config.yaml
norm: "layernorm"
activation: "swiglu"
mlp_ratio: 2.67
inner_norm: false
moe: "top_k"
num_experts: 4
subsampling: 4
width: 512
kernel_size: 3
optimizer: "adamw"
lr: 0.00057
beta2: 0.999
batch_size: 128
lr_schedule: "cosine"
warmup_steps: 290
Rows from block 2, named by matrix and row number. Each number is 500 + 40 x the weight over its row's rms, rounded and kept within 0 to 999. All counts start at 0. Numbers have three digits each. After the name is the row's rms in percent of the matrix's.
# fc2: MLP down (model.blocks.2.mlp.fc2.weight, 512x1360), inputs 637-727
fc2.439 093:448488496537510481615505483442546524549527524477545447487509529533507510480492493447454449508472535522564445530601433564537500502578489450492481538478488468545456509575463534511538492560556530490481550547538479523485479545551448515444441477490565495425550467464508541546450
fc2.440 094:468503520490449486502549546454531578489579556476524534580510546507474479518434487438469447548429412502606560460506462515485491461509567526486505509552447465510515463421510460418517487518449541466506477481491503521513545472566477477506497571521513488432527489505477489468558
fc2.441 075:481464499526469477485541454541498438559453498519577577563498520481423526523493484505508548462482519545546448481571444484529522497558435566390484483444526475492500517461525556557495538503460529566488503431454444461525456463476567492443502460514479487436468582478489470524533
fc2.442 086:512523505471504491424535483534528401479499500492398458471447545493532530522501557532577499427532509513551500601517590487497479460490460479485509473533477480513464448432452506555569493502508427499463534524474548456505568493469513562460528513488507454546469441443453450509473
fc2.443 102:514595542517429572458410502571477531496464509461407588526535456469484484494465489543528595525510413553482471551545515544498528485438435594423498510482451472473528490541510495436454466483441540546515476517438512508470511485492473486513482507517458540534572471518465528474561
fc2.444 079:474493471452503500501517480505499555459604569517468551578536437558486493528509503365509479530484440491552531362469425489487511534451518470445478579468492537509475494461517540512516481527472493527494500476466495470477500538469438480498574486457502433442650481585485524473574
fc2.445 087:495515546471522493473524513433548473450565458504393445489518527479498488522480505436581494484483567486496519578598622471511526514542602495460527463531518470505514508495484508540582492530481509459460504478460475441516507544521502554466530558494463532480540520512523505480533
fc2.446 085:483466491503551485487480468619496531508449526493504528487486501508478499504457492587491494485522505508504549533505521489541494495496535496567467464419520439535528495543510512533433483469541481398456474485546520495486490494490553468492540479499487511471538478519485448515449
fc2.447 084:487464432479495467454506536469466424521595502491449426427438502539476524495553497581505398379569555494475481475579560474530487466556396437550545408502533465516434492398555505600473495447539545510485497523552492529563493523546517486481458522496571495569429525456488492547499
fc2.448 098:505533504471505496550481456448578500583478489524514454489535578480502489564502462438564535558447465528537482466598413445481492494499544475486491503451497455505461520440514498464499497497556470472520521501474490520482546524533544492515471526511545483402486589510490527476466
fc2.449 121:503565514491496467527455513506543507537510552475510546597468516497507507539506479490452522484471551535581465469552450450519472533487510504438458572487472466480518547465453515550493512525514497492514563509563531480498522514532381459505496550468522476487431513538460463429505
fc2.450 117:499492514473517482513484514475500527429605564468316437474504500505496503563499488432606503505456535511544498611495715492509486503425593510453506475526524527483499516504358481479567487495491506522519487518526475494473498521496495480499569497518469479427513430502472499529558
fc2.451 077:537495524540427470469544476601413498483412451498497465465557459541533504469520486543503486448531454489425553516437512485514469497521482501483458506450524465485499495531611480552458526427469506482510486468499479530507532456469421500526501491516503531473484519414523507567426
fc2.452 094:491511486514477514478519457577476459558463511493681552449521471535471466509467485556359497458513442532487508404427367493551481487524397543533559522500486452462441503494621495504495473482490555489478485506480511485512487486499501440523450493500510506576497492473542522538487
fc2.453 107:566519544536474506449552591421477429580545444523569512493480497497491472495480518529511468521433399566491465519502563512519522450486483525404527477465467505512436512480434548511478484435351540577415453545474496514517485473535393498493451471532518478426505417479486431425555
fc2.454 112:485519522531455486477528440582493529476431538498617582543504475482427514485517486514419518530513496485529498330436287502524520488552519560551551508482508461502495534536581513492445510447524528490500497509550490530489528458492530490528433564508520522437459469481519530523491
fc2.455 106:537464496549516493437608522425468465540509474532447449504494613533540501563534494555512503417519448489517452479496533503531523503552558515470526467505482531513485541490492496524523459490441528602482546483447474481512431491489549511493510477487532459461476481550521364432520
fc2.456 127:512493533503531484462481515526494465530469474520553465459507410558464502508520548576475426527512532550439441541476594505564489561507455470517517472477503485577526467560511534612452583530559474515530567457523542516477504508545476495477458459416448462486487535449524503582463
fc2.457 124:504529481513464510580496507433428472474496527493480562455531417531481524533544530559548488567533436487566489454449518512450479516402552545481516520425482453547506548479559543494548468518470533501491490522558557442493462552530420433450454474483528475548518515403471475522491
fc2.458 091:480507530535553527516466517486510497560481488520487501458475533530517486510502513513494470479493515519446402574467633534497500477514466463521453464498515543495484562445488470511498523499614504564459560503523506537522487475454522511483538553538509498510472520465484485482475
fc2.459 094:511524526500510550467475539452475509446607495504453458503450493408565475477525504559553476518460553498443469573467648503485480506515545517504529470466501497490546473572475523447516442500526495521528446530472494446470543492415490458516485503528487507488515446537422527473521
fc2.460 075:422458489507479519555513499512538531513519544487586478541516434536497507450444447532447561512563499545543416436492403508502525467440553444491521487508475517466500500412605493425505429475514515529519509478428483498511489467493542512557480459505539485483481518444504512486454
fc2.461 113:529509478456473498505501509504457447541410521510468437497492567538505475460496420495529598450509515491468505442577493458470569537519459487508476545485538483450526417526536496516471496511489478480526519511394523505486474513477536455477466473533481491659526514541471450497512
fc2.462 103:497528577457489452507515514456501517495564494531398423498505424472507542458522538435544536521461490527517486651505676507499484503496463505380464462533553524498523430464421493471550475479507482542475473518495509490500521484484427539522563499501471441349520438503503516464540
fc2.463 112:484466539487549505512542420551459445544534488510514476363516490539467546481509525636464477481552505532458489544455545489540532536536490464559498510493506478520464585496471492539465420486486474429482532473513499499490520571518406432480503511482498524567501533450492459505512
fc2.464 084:556478450412468527481446541506547482496594504484401471509520568491507513513464482526536538490515556477482538551509599537491474467472556424425448465521473526490535477479418491484541455543475433515497526489485484504469474505472463532464506448506459516535555402569471530448544
fc2.465 075:499508506441491514470509479583465525468351469496601490480531510509509523473504527566406496475576463479447526452490291499490510466527398533485490529421449461475490524511668543594493515466500506441575535522462472513513483583469444489491496498477516468616472546449502477504459
fc2.466 110:498464446495506485512473534512511511497473475442378491411510616511532483501532467533514572489509518529576509448546442477481496432444472520503514529490514522445492418460495454466511481497515491425422468523475520496544465517494503510540410519470539433512475455497499540523550
fc2.467 091:492465524521508495546566451555490510508461505512502510512547484556542500500500458590462469504542490464474585431529444474487507545460529563554554492466451480521467514491476531518543521441460519477459421515426502470546460556500533471471546514523503476464460495470516528519603
fc2.468 107:479541514532468491517562505481481453614465497515535454477477490551500481558451514567498519529461495507483456534470621572470540516568386548510447502493474483507452542510494512487465410491427480544505488489517489520550527494565431487539502441536445504527521437475510464460519
fc2.469 098:469497540560529502537539523510523461508456508473637542538475493509528452489490504531436511522537488510475497429531389463488521478521436505538522488466457475505466525563590509563429552453487493507462564490532476509518478471518482469518470514519526482458485591429497468511508
fc2.470 078:497482486494485489497522483575482546512328488489593555511527494513444466448436492565426607475505494470503443425483292516515483502506424517494486445479477497520483528545583530544472576544511475501526570466485492496489454470542501468499419462509525459556499503492502554504502
fc2.471 093:511416522520483473473543517457450500533570585504528522541451459501475551543432465459513505520532454519505545471529489453495506510546530521433465530500544501532465539436458483541487504425471535499542450550453476529537542532522486450539438528568480540469466488455540455486551
fc2.472 098:566427466454536495456547498389489538533619510480542413457506532558501458467522479524523491548515446496456477452442489487524494543508481518405527493465411523476514484445434485520497512492395454509465477470489516566475413496578412510441520434443501520380557524556495496481512
fc2.473 096:529485553489446479506445519545532563467560610495314500546526491500481521539497510459471497525438445492496599586473563539511489443414540539537473498539499512475504534541458481438555462489542529491502478507526493521466514518502488525505536530508527448450508437510462536502576
fc2.474 084:490465519504515458530503475551592520507428543550672533524521489525515498568543509585438469505505568477501520483505470544531499535531517521618547517433461437517451449528491497537438464475616558520517470542480507499541483504524549463507560511503528530430486570445488466487451
fc2.475 125:477450487539505510550509519474442537530439441484415462533523499532503523553494499508473474505563477464567520460489592487481496502552530532488535490501486525495547554510552522471480498469491483584526459505476477510519494496486534508464562449490589519576476505517473488519546
fc2.476 099:508468494516519506479583523461485520520579485503484491566485460493472500498523510437445417543496535463574515492452484497553530536567447446450441583512484456502484538538437518514491504450479456451565557552534459512455567506574467463516483549519426492558496525485520465527444
fc2.477 094:496473451478496551452507459466477480503571504504416480603462454525490487539515540410418454485534493515548457443461501512483497516503435486518475548529504448499438525489494479510554441425433496518490516529547512441547562545545450413453519493548546497508506399509481501471491
fc2.478 106:509482516502530500440518498429533556501521532509471392487465542538525510459524514437465533540451572539491582516546630503498485569543553458514445539473453597486567453623429481575524422529593439430489389510481492499452530510467464532521606567476569537427524542525465507399536
fc2.479 084:458501531463447535496515484434519545513548402507587530559505516516470555441452512476452482533553464450542457439515366488458492480560470515489534516522482523480472507483555474559469467511408514429496456442540494555460499522543529504500456481462470491507538487507545493482544
fc2.480 086:475518510466487494485472551540515470501512504522393478459552423498473503524511494439582477479490562466529517441435472505458486521464547482467483462533458546480499542494454481502442486532471474506391508568490488503475530510478465511548471482522469517573572440512468553534556
fc2.481 095:495527502502499490507443525516561431577504518478506550543491490530498500456472504609441535508490575491502518573516519553484480476521392473524486434485433466472545499555527472495551430503593456479450476558474533490484523518473530569509475504522473488512496483490506527488443
fc2.482 098:568516411464536503524553514516447460468426475502525487398486473504493508489490508537511522486543469516544488538503442500492519498516453525466479414491493503478441531507552470499535550458527418527455479492545482482509497508533493516466483491490511447483477430507480459514538
fc2.483 078:549508511506438515546484487409492503457586519516500402484530486502524504507514473462597410528480534523502544528549492434467504514530553548472522492497491521498499476485467525553532514502520515482464468512556523533523469516485496493467562456447479494435498500567480470532466
fc2.484 090:529519496448518548470546475462495449529534543494556558530530551545531510474454528530483491492441489471437514492515482567498500547506466581521496560524479525445475593487511483477467448522481432540523449523545481479466457492441526492510624484518475542479537475511512564421546
fc2.485 112:509556527519585475459440525463539543545526472481581530496545571499485460426509553462469499483534562488470449480556497488526531491548413450484505478524487466509473548485438511562492537542534463518467526522428528519545531512524440503493512487517516489473558552485469470413391
fc2.486 097:464492470445517460579463464506472503487550483484467490461551458489524479526482461513484503488500545475479543470413532491508531509455545538540499511544531412523519450500505523497508475549514560528515555498499538473491520544398548471466525540477431528543433493489537461568479
fc2.487 095:519521471501523471495521486454552490467525487457497417445480483467511462499500510525623476533423474493538550593486628485497467470457607549472500448508530550508518478442356514516586505482371527544533536516433496521538501470449474459481502468487523455528492474461497502433601
fc2.488 094:463490564474483487492427506416487471521545485517514485543545484472502490513483484497522501503431483525513440592545569479490532461508477487482468532462510493494509486539508508538452448520535501498522521537540499502494498519546494567553468536512514470485498495494515463539509
fc2.489 089:468467500512470478500513480507491476486468547504655536460481484525484467504480522470367474498498543478500444381532471532506511472561454530533529576518494489521497509550592539495473527489529509499501553521512502488475518488516534555496417527553524492475518534475467539459457
fc2.490 097:507547441445509484445468470597525430541446531494463500474520536499484450564503537528527533445598542513511579492565457480526495553474519469540509470455487435539496452526546516543507502507514504539523523434473513475557431500557528552495473481474552510511486554474490484503505
fc2.491 094:535516481489509561415468488537486398457533431470527614480493526490479542497479505530542513475496578560472570511492619500479515517522510600538507512486469431488550462588539497483530476497471481509510415515492513491522506499437374513493508485520441508564500533513477497459538
fc2.492 083:461513491494475480470505433542520482503364494495588576544467504505489468494509514504378478511521442497493497394539360491523489488572484496507509556462464485478519581479552480453420524471495521440505544492535501510490502524505521449486509466532521536441462558510450451538499
fc2.493 117:496489512495496446484495486614454501467428450494535447495495452511514559509539524474534498556455506510474455505449529520497495546480463546521515518478550518513568561515520513523499530472469521538532494451521479505446540513453510502481496465507568477499487506489456501571489
fc2.494 094:505504516505428520540431486496541547491556519491499525473500518490451512488470448467433477488464449522536423516417577552519486524450520512466490510614491522471536527444465490487511439489433494499565506490450507484502516478422472496549483465532466458445555455560507493516571
fc2.495 104:520498483469509515511492553465509549438551534474536507532524507432494471506503455533523496462493460545584509473542522445464489449484548501440517511505458463471481443445476500515556503508407486507568481533517503549437496471524466494499453470518496429542519494590465476564503
fc2.496 117:587431521461519466414498542559453460440476516474494484514485569486544520534455497569579525455564523465453511520521484487451492475419528473515560452474532468470590381528600438560514437562473429456527499519467532569505529540439558489536499510485525494595439496464538530506533
fc2.497 138:573491475480550492439474487494500438479446534439515544467446478433525453539525465515545560475499417507503541439530455475419511476465444557450485496462466490401452516518493435451486508508501497466528496499492487487509479493550469467474475508571567505509469529547464508450516
fc2.498 095:482501534549485535554469539426465583519603518496553556580523464536479492514473478547463513550429423524537537527471532516485475479518500518491538503516517505455489539436558501502496503516412529461492525508523504554495499552427469482521443503491426544478555442522464515475564
fc2.499 073:481501568535527489529498487510524532441579524483344482508490523489506555487526480504541604456429502481426451535548668503498472532477532474444497424503550480521485530523402537495536540442545553489440443479466476515515504500473410477518478527507524522462511437484496494492595
fc2.500 083:480537504579513552463535468491519425412515445532529560450503500495477487469453501576601480462520541483531474440421510435555489507483629500539555503459389515490504560492526495475526522449462478507449508517510481499483534528529463487515567475486502532521508479453486443447549
fc2.501 124:511482469550498542473473503513502501466563465504584506527524535549488522428470529500579435476509552444473505580415595501523514499563496581495471462445466473520501500571517514559553533507556506529475394487507464430472449523455477542500559539431470538437519515471557528541520
fc2.502 104:515505499507508473440516543391495502422639470516446504409501511460552485478556500513570530471478529475513548603527606521506475509482601520496477447523485513489509456498428486497569458504520485466508548519511482506510498486448481541524536452516525481458574434426460558590494
fc2.503 091:422498507495454505475535449548513432540533552503469511419510555513486509506503481440453521441502482537472528503531449494497504528478451516532527492542490499510456501451505544498514519544521486460461476566505531560512536395511509484530475503488557465539433445470541503465475
fc2.504 092:534444476522490522473516553465469484530605481470445519495455521471482484492486487435493459446475439530457479499511527507490486474518442501454493513487478527466496489455488523450499534513368501517501485515445458476444403498541420443468483496553529569480562455555503470394493
fc2.505 098:472477516504541555517483542435520490489461467531482452492522543479480492475492508498476500501461485497406535477415559505525519494610450542555527509485470538498529546543471501453431593456496511557543511485539475493501525471542531512496515486535489469457475582448464541557459
fc2.506 107:544507438470522446469549533394501444542493466495452418426491501505529477535501461428499507561483461483530463398487531496537480513450429537467523464497526530496487552407412533451519512473437468502463464494459481503477511506574397501464517450492493526524537383493500423426565