A small sound classifier, trained from scratch: 15.3M parameters, width 512.
Rows from block 2, named by matrix and row number. Each number is 128 + 24 x the weight over its row's rms, rounded and kept within 0 to 255. All counts start at 0. After the name is the row's rms in percent of the matrix's.
# fc2: MLP down (model.blocks.2.mlp.fc2.weight, 512x1360), inputs 1092-1182
fc2.388 081 [179  96 103 140 115 114  80 144 150  79  87 106 110 104 143 143 175 165 132 150 119 123 142 182 193 118 163  97 112 149 111  68 161 166 120 142 122 117  90 115 162 136 153 144 103 116 117 152 112 147 131 122 127 108 123 126  90 123 110 153 111 113 145 155 176 126 144 145 136 151 131 111 133 140 134 109 143 125 136 118 131 151 146 123 126 169 140 123 118 114 128]
fc2.389 084 [147 106 151 130 130 133 152 113 134 125 158 120 116 112 115 132 106 165 132 173 127 113 121 122 203 148  95 190 150 115 106 124 157 153 180 128 105 136 144 167 111 129 125 121 133 159 124 138 135 106 121 153 180 141 110 148 116 153 110 119 176 133 122 121 119 153 119 138 139 139 129 123 125  93 156 145 109 134 117 141 137 138 149  95 133 136 112 136  86 154 156]
fc2.390 110 [107  80 108 143 146 139 193 109 115 141 156 118 126 155 131 155 132 137 145 151  92 105 156 116 166 122 154 121 120 112 138 138 169 126 105 136 152 130 127 131 102 120 119 105 131 114 141 167 144 121 128 143  67 145 128 135 132 181 135 129 114  94 141 133 117 125 137 101 133 129 177 178 126 127 108 149 147 118 129 141 142 134 121 142 121 149 147 172 146 113 157]
fc2.391 105 [133 158 135 162 151 104 178  80 140 142 143 146 125 141 152 153 108 169 157 119 139 161 169  92 137 204 121 101 155 128 151 164  79 118 187 168 124 154 138 155 121 119 105 160 132 155 129 125 102 118 151 144 107 111 115 114 105 140 152 120 141 105  94 116 144 114 150 176 141  98 142 144 112 163 123  85 141 110 129 123 133  87 139 100 146 129 131 134  98 101  99]
fc2.392 090 [205 129 136 147 129 105 126 115 191 143 201 143 135 127  95 100 178  83 145 109 140  97 140 102 157 157 165 152 109 117 135 160 116 116 166 130 138 152 131 129 157 125 148 125 135 122 133 129 135  54 108 139  88 120 119 150  97 116 147 146 111 123 137 112 127 106 142 143 123 148 159 143 132  91 129 111 128 151 118 158 119 107 104 140 135 142 148 166 143 115 177]
fc2.393 095 [166  84 138 136 119 147 109 148 135 149 105 155 113  97 171 107 157 110 106 172 137 190  95 100  87 115 117 105 141 115 133 127  90 151  90 139 150 123 101 111 134 108 124 120 144 112 135  93 118 167 117 109  89 115 131 122 139 120 149 155 113 120 158 144 131 152 105 146 163 134 114  90 160 106 130 161 176 128 148 125 154 117 121 118 119 117 115 126 143 128 173]
fc2.394 100 [133  96  98 115 143 121 128 114 144 107 111 147 138 140 129 115 116 151 108 114 109 186 138  65 134 133 115 109  91 125 105 124 135 129  49 135 140 140 110 103 118 130 111 155 168 133 158 142 135 166 119 133  60 112 122 141 133 132 118 139 117 108 129 141 104 126 143 129 176 126 110 147 146 122 130 157 129 126 149 128 127 114  92 127 116 120 125 171 146 125 128]
fc2.395 099 [134 120 121 157 141 149 148 111 106 147 143 129 126 136 134 154 155 132 122 164 134 118 167  88 151 136 158 154 105 117 128 136 168 112 117 137 118 132 164 124 119 108 112 158 133 120 126 111 125  94 116 127  38 143 124 124 130 159 145 136  94 135 104 101 146 117 122 114 150 122 128 165 114 137 116 127 110 122 112 130 148 133 137 118 108 124 136 136 127 124 128]
fc2.396 089 [119 112 117 133 142 130  96 157 115 135  81 108  95 107 127 110 147 162 128 140  93 127 133  97  88  87 130 177 119 109 130 122 137 146 109 145 127 121 128 109 134 151 139 117 105 126 100 152 114 140 188 114 103 169 127 122 126 112 154 118 140 127 131 123 126 114 136 110 112 119 127 197 124 109 105 145 127 119 123 138 116 106 146 146  98 127 103 123 127 112  96]
fc2.397 082 [140 142 126 132 131 108  93 164 106 118  86 131 117 103 101 134  90 155 112 124 111 143 164  76 136 136 125 138 107 148 121 194 144 147 130  98 167 132 117 140 119 116 171 114 153 126 132 107 154 129 133 144  29  98 100 140 100 149 157 127 108 120 100 146  68 115 140 120 164 155 140 116 138  90 140 140 149 124 160 152 135 130 125 109 137 134 136 116 139 156 129]
fc2.398 115 [155 130 129 130 125 101 117 150 141 132 108 136 136 127 115 108 142 151 149 112 136  88 107 179  73 132 115 103 146 132 143 133  74 107 134 135 133 125 105 133 141 122 115 139 150 141 120 107 119 115 141 143 183 156 126 133 116 109 159 130 172 138 127 127 116 117 135 106 116 107 136 122 129 137 148 108 132  91 116 111 104 116 134 160 131 139 154 143 128 139 127]
fc2.399 107 [108 133  97 130 117 135 143 163 119 130  84 149 128 148 127 159 102 119 133 160 157 138 128  94 100 100 110  94 112 104 164 117 123 157  98 122 123 142 170 116 141 117 133  97 179 115 139 109 120 142 145 111 119 151 144 134 133  80 122 118 143 139 109 101 102 182 111 127 175 100 126 132 133 150 115 120 139 121 132 110 101 132 134 114 127  99 120 109  99 143 150]
fc2.400 094 [127 141 129 100 107 152 100  79 120 116  81 119 139 163 117 129 155 153 122 154 130 168 142 156 183 135 105 154 114 131 140 125  91 102 166 139 111 145  91  63 100 139  98 161 135 121 109 101 133 115 123 128 151 142 107 147 114 160 139 137 158 158 132 121 158 107 148 136 158 119 126 107 133 165 103  98 122  99 153 191  85 115 137  99 127 145 143 104 106 140 154]
fc2.401 098 [153 105  93 149 121 147 172 116 136 115 110 119 163 124 143 111 108 120 131 142 155 144 134 124 155 107 130 101 130 137 118 132 151 133 143 150 154 117 102 139 132 122 140 146 143 108 154 163 114 102 133 108  69 151 118 139 101 146 120 143 136  98 120 129 167 132 124 122 123 132 111 139 138  99 117 130 130 122 107 145 128 132 121 119 117 124 172 173 125 137 121]
fc2.402 108 [156 148 147 133 118 127 145 119 155  80 192 115 131 120 161 142 179 147 140 161 114 102 129 192 163 134 157 168 149 128  99 126 173 135 125 117 114 150  72 148  99 148 158 135 110 131 114 150 126 164 133 140 203 112 144 135 130 121 120 114 140 123 138 143 108 118 125 138  87 156 138 147 120 132 145 117 123 148 115 124 130 113 134 131 125 176 109  86 129  91 114]
fc2.403 114 [160 160 134 119 142 143 213 126 140 139 107 127 131 165 116 164 155 153 134 138 109 174 148 142 103 133 122 163 108 118 166 156 139 122 111 126 148 139 124 123 112 140 130 135 125 141 159 184 140 164 132 161 191 137 132 146 132 126 134  91 121 128 122 132 145  93 107 118 103 140 126 190 122 150 134 122  94 145 113 168  88 127 123  96 148 151 116  86 135  96 136]
fc2.404 100 [129 148 134 125 135 107 126 175 134 133 193 109 144 123 156 118 101 102 121  91 147 137  93  81 110 146 107 131 112 158 132 163 116 126 153 120 122 129 118 143 107 117 126 131 129 143 119 136  97  96 149 117 121 163 132 127 132 137 117 138 148 103 119 153  85 102 162 142 183 145 123 108 115 129 127 106 121 109 127 147 132 123 129 114 158 160 100 118 113 101  92]
fc2.405 081 [167 120 109 169 115 134  98 158 128  88 131 138 100 106  91 125 126 104 169 158 127 152 138  90 114 106 112 113 119 109 153 122 122 135 136 135 139 135  84 129 116 150 136  90 119 127 154 150 153 178 135  97  71 134 142 145 106 142 115 116 116 107 115 164  74 163 116 113 140  98 115 164 147 102 108 113 136 103 142 170 112 190 149 124 116 160 164 127 127 120 116]
fc2.406 114 [147 145 107 141 117 114 209 121 122 102 113 108 132 138 132 123 161 107 160 135 149 160 143 125  55 121 142 118 136 152 147 151 104 129 114 150 159 130 131 121 128 133 141 105 122 114 166 141 139 156 130 156 184 150 126  99 153 132 142  95 171 116 138 125 133 146 122 122 109 143 130 102 126 116 163 133 143 152 143 126  80 123 128 112 127 151  76  93 127 146 162]
fc2.407 095 [100 123 117 127 128 134  86  83 183  99 106 162 109 111 142 131 171 113 118 159  88 161 113 122 195 125 142  99 127 138 133  99 119 150 168 134 125 119 117 161 145 150 113 132 141 135 104 146 113 147 171 116 130 133 124 110 132 155 125 144 132 123 123 125  97 148 125 114 112 144 150 126 130 144 135 126 123 114 125 136 137 146 141 111 133 184 103 116 114 115 107]
fc2.408 094 [136 156 110 124 137 167 114 171 145 132 137 129 155 139 166 125 124 151 132 108 118 119 142 116 124 126 145 116 147 118 119 122 149 141 111 140 140 117  83 167 157 129 136 123 169 133 136 116 128 155 155 144  88 183 129 123 120  88 109 106 122 136 130 126  76 158 124 143 116 131 132 108 161 124 133 123 157  95  92  65 123 161 110 109  99 138 154 130 143 105 166]
fc2.409 128 [130  54 107 142 127 135  92 123 118 110 109 135 115 120 160 165 166  96 118 143 171 169 149 135 130 144 109 125 117 147 144 102 111 142 161 163 106  97 156 160 116 136 134 110 156 136 133 136 123 123 117  87 133 123 124  85 136 120 120 123 157 129 142 130  97 122 126 125 116 121 146 128 137 118 131 125 108  75 157 147 138 134 124  89 158 150 102  98 116 139 137]
fc2.410 095 [109 125 121 153 118 132 140  94 161 130 147 128 134 114 125 104 119 151  86  87 139  77 128  87  99 107 141 126 110 125 139 135 148 104 146 124 132 151  60 135 128 143 142  99 138 173 131 103 103 117 120 111  87 131 139 155 137 143 137  83  95 127 154 133  73 103 159 109 103 129 128  83 139 134 121 133 154 132 143 158 132 113 148 135 140 142 137 146 136  97 106]
fc2.411 108 [138  80 114  88 138 111 108 162 128 116 163  72 136 157 123 147  83 126 167 126 145 142 122 101 108 123 100 157 141  74 105  91  78  94  98 133 114 147 123 136 131 130 118 106  94 101 136 159 107 148 117 119 187  91 101 128 138 130 154 133 112 128 131 124 146 116 122 137 103 151 128  75  84 161  93 135 112 152 111 136 114 158 151 143 148 139 103 149 146 149 118]
fc2.412 090 [121 143 107 128 132 113 143 115 112  97 159 108 136 149 120 110 145 129 128 114 116 162 110  69 165 128 127 110 129 129 131 115 163 120  92 128 129 131 152 131 127 140 113  79 138 128 137 167 141 149 156 145  42 148 106 141 118 140 127 152 114 127 132 142 139 131 118 136 148 139 117 166 157 129 110 152 140 126 124 143 137 123 127 126 117 145 116 183 127 115  99]
fc2.413 117 [157 112 127 143 139 131 128 191 134  85 117 150 129  71 133 153 123  91 151 118 147 145 116  66 113  96 127 145 132 131 112 150 154 144 150 113 111  99 131 135 109 127 137 168  96 126 110 112 124 179 148  86  89  84 159 150 142 124 102 139 125 142 133 115 118 120 145 136 135 106 125 104 152 124 110 153 155 108 111 102 159 108  91 124  94 104 151 130 147 109 130]
fc2.414 112 [111 156  90 145 125 166 115 161 127 111 125 147 156 138 122 135 113 129 137  98 140 156 147 108 140 194 112  79 136 146 130 128 135 145 112 155 109 125 205 123 138 110  85 168 137  99 114  64 130 129 128 100  91  95 137 145 108 153 127 153 137 139 112 112 134 105 103 103 159 135  93  66 171 140 132 129 138 127  88  78 109  92 127 112 118  98 178 131 145 124 114]
fc2.415 089 [146 124 131 157 115 120 172 153 101 104 144  94 149 106 136 166  85 132 101 122 105 144 123 130  94  75 135  96 130 144 106  89 118 135  97 125 123  95 102 143 120  93 126 125 119 107  93 138 156  90 109 109 147 121 171 159 120 166 127 135 134 126 118 109 132 133 129 134 113 148 116 111 139 151 109 115 128  75 113 145 148 114 142 143 124 143 148 139 131 106  86]
fc2.416 084 [105 123 149 135  91 108 134 136 131 126 158 179 101 126 141 150 114 151 168 139 130 110 125 176 158 126 110 135  92 107 143 122 138 136 157 118 121 112 119 121 103 123 108 114 124 130 132 128 121 166 107 155 135 165 117 117 133 112 108 129 105 116 130 176 160 122 156 124  90 144 136 143 151  86 123 150 174 133 111 138 136 101 132 156 124 150 113 115 104  92 151]
fc2.417 103 [143 127 110 147 142 150  76 111  97 155 135  92 135  73 106 138  55 120 165  89 100 159 109 117 137  96 143 126 136 127 132  94 124 147 145 117 148  75 180 140 158 122 110 125 156 119 148 129 122 155 136 135  72 171 134 143 107 100 122 138 134 136  95 158 138 115 131 159 161  92 149 128 129 163 141 141 149 119 144 110  95 165 141 140 137  88 110 131 108 142 106]
fc2.418 113 [136 102 129 113 124 123  93 195 123  89 114 130  95  88 133 144 145  95  94 137  88 156  98  97 110  93 123 124 138 108 121 124 142 132  80 119 120 145  65  95 104 135 168 125 128 130 125 178 130 178 122 132 133 132 113 130 120 104 107 127 131 120 141 159 154 126 134 121  97 147 144 113 139 124 117 186 131 127 163 150 137 139 139 118 124 117  94 141 149 160 152]
fc2.419 086 [103 189 164 118 127 119 130 127 163 130 159 152 119 144 137  97 122 164 116 153 139 113 136 139 186 129 132 151 135 129 140 126  93 124 136 139 118 144  95 136 138 103 170 157 136 144 116  99 128 105 103 106 115 168 136 116 129 134 131 148 127 138 140 145 121 146 114 107 152 106 101 129 145  98 111 163 151 134 125 127 144 100  98 137 130 119 118 197 136 121  96]
fc2.420 085 [147 107 101 149 114  92 152 102 120 126 116 135 103 122 129 120 101 125 157 126 121 148 128 133 130 126 147 132 121  98 105  88 103  90  65 101 121 137  87 132 134 134 154  82 103 106 129 143 114 146 135 167 163 122  90 155 133 191 130 132 140 107 151 136 104 150 123 118 138 115 135 158 128 116 121 168 166 119 133 154 132 127 134 137 139 143 141 163 126 137 111]
fc2.421 097 [104 120 121 145 158 134 146 156 131 139  91 123 109 126 123 118  92 113 121 132 109 100 108  94 151 126 114  87 158 124 111 122  94 130 168 120 125 114 137 119 159 121 145 138 169 134 124  99  97 145 123 140  44  99 128 146 124 117 112 118 112 118  98 153 146 149 128 166 145 103 118 138 187 144  89 155 120 123 153 136 174 116  92 114 137  78 144 180 118 126 117]
fc2.422 115 [130 115 127 112 118 132 136 122 103 108 114 118 154 148 108 143 160  95 140 109 134 102 129 148 123 157 109 132 124  91 150 109 147  99 139 134 121 146 121 147 103 106 103 129 143  93 140 119 104 128 180 172 129 156 107 128 133 140 127  95 147 140 102  73 175 148 116 118 133  99 157 152 121 114 137 141  83 114 118 143 114 112 109  89 127 116 134 138 106 129  85]
fc2.423 112 [120 128 149 112 121  98 128  93 159  94 119 161 121  99 107 135 150 134 161 135 101 162 174 139 170 128 126  99 172 119 112  94 122 139 102 100 135 133 121 111 115 121  82  85 110 160 120 163 124 210 120 143 137 111 124 160 134 140 104 118  69 129 118 142 123 128 144 174  88 119 136 121 163 120 138 122 128 126 140 112 135 134 145 141 126 195 146 122 128 115 182]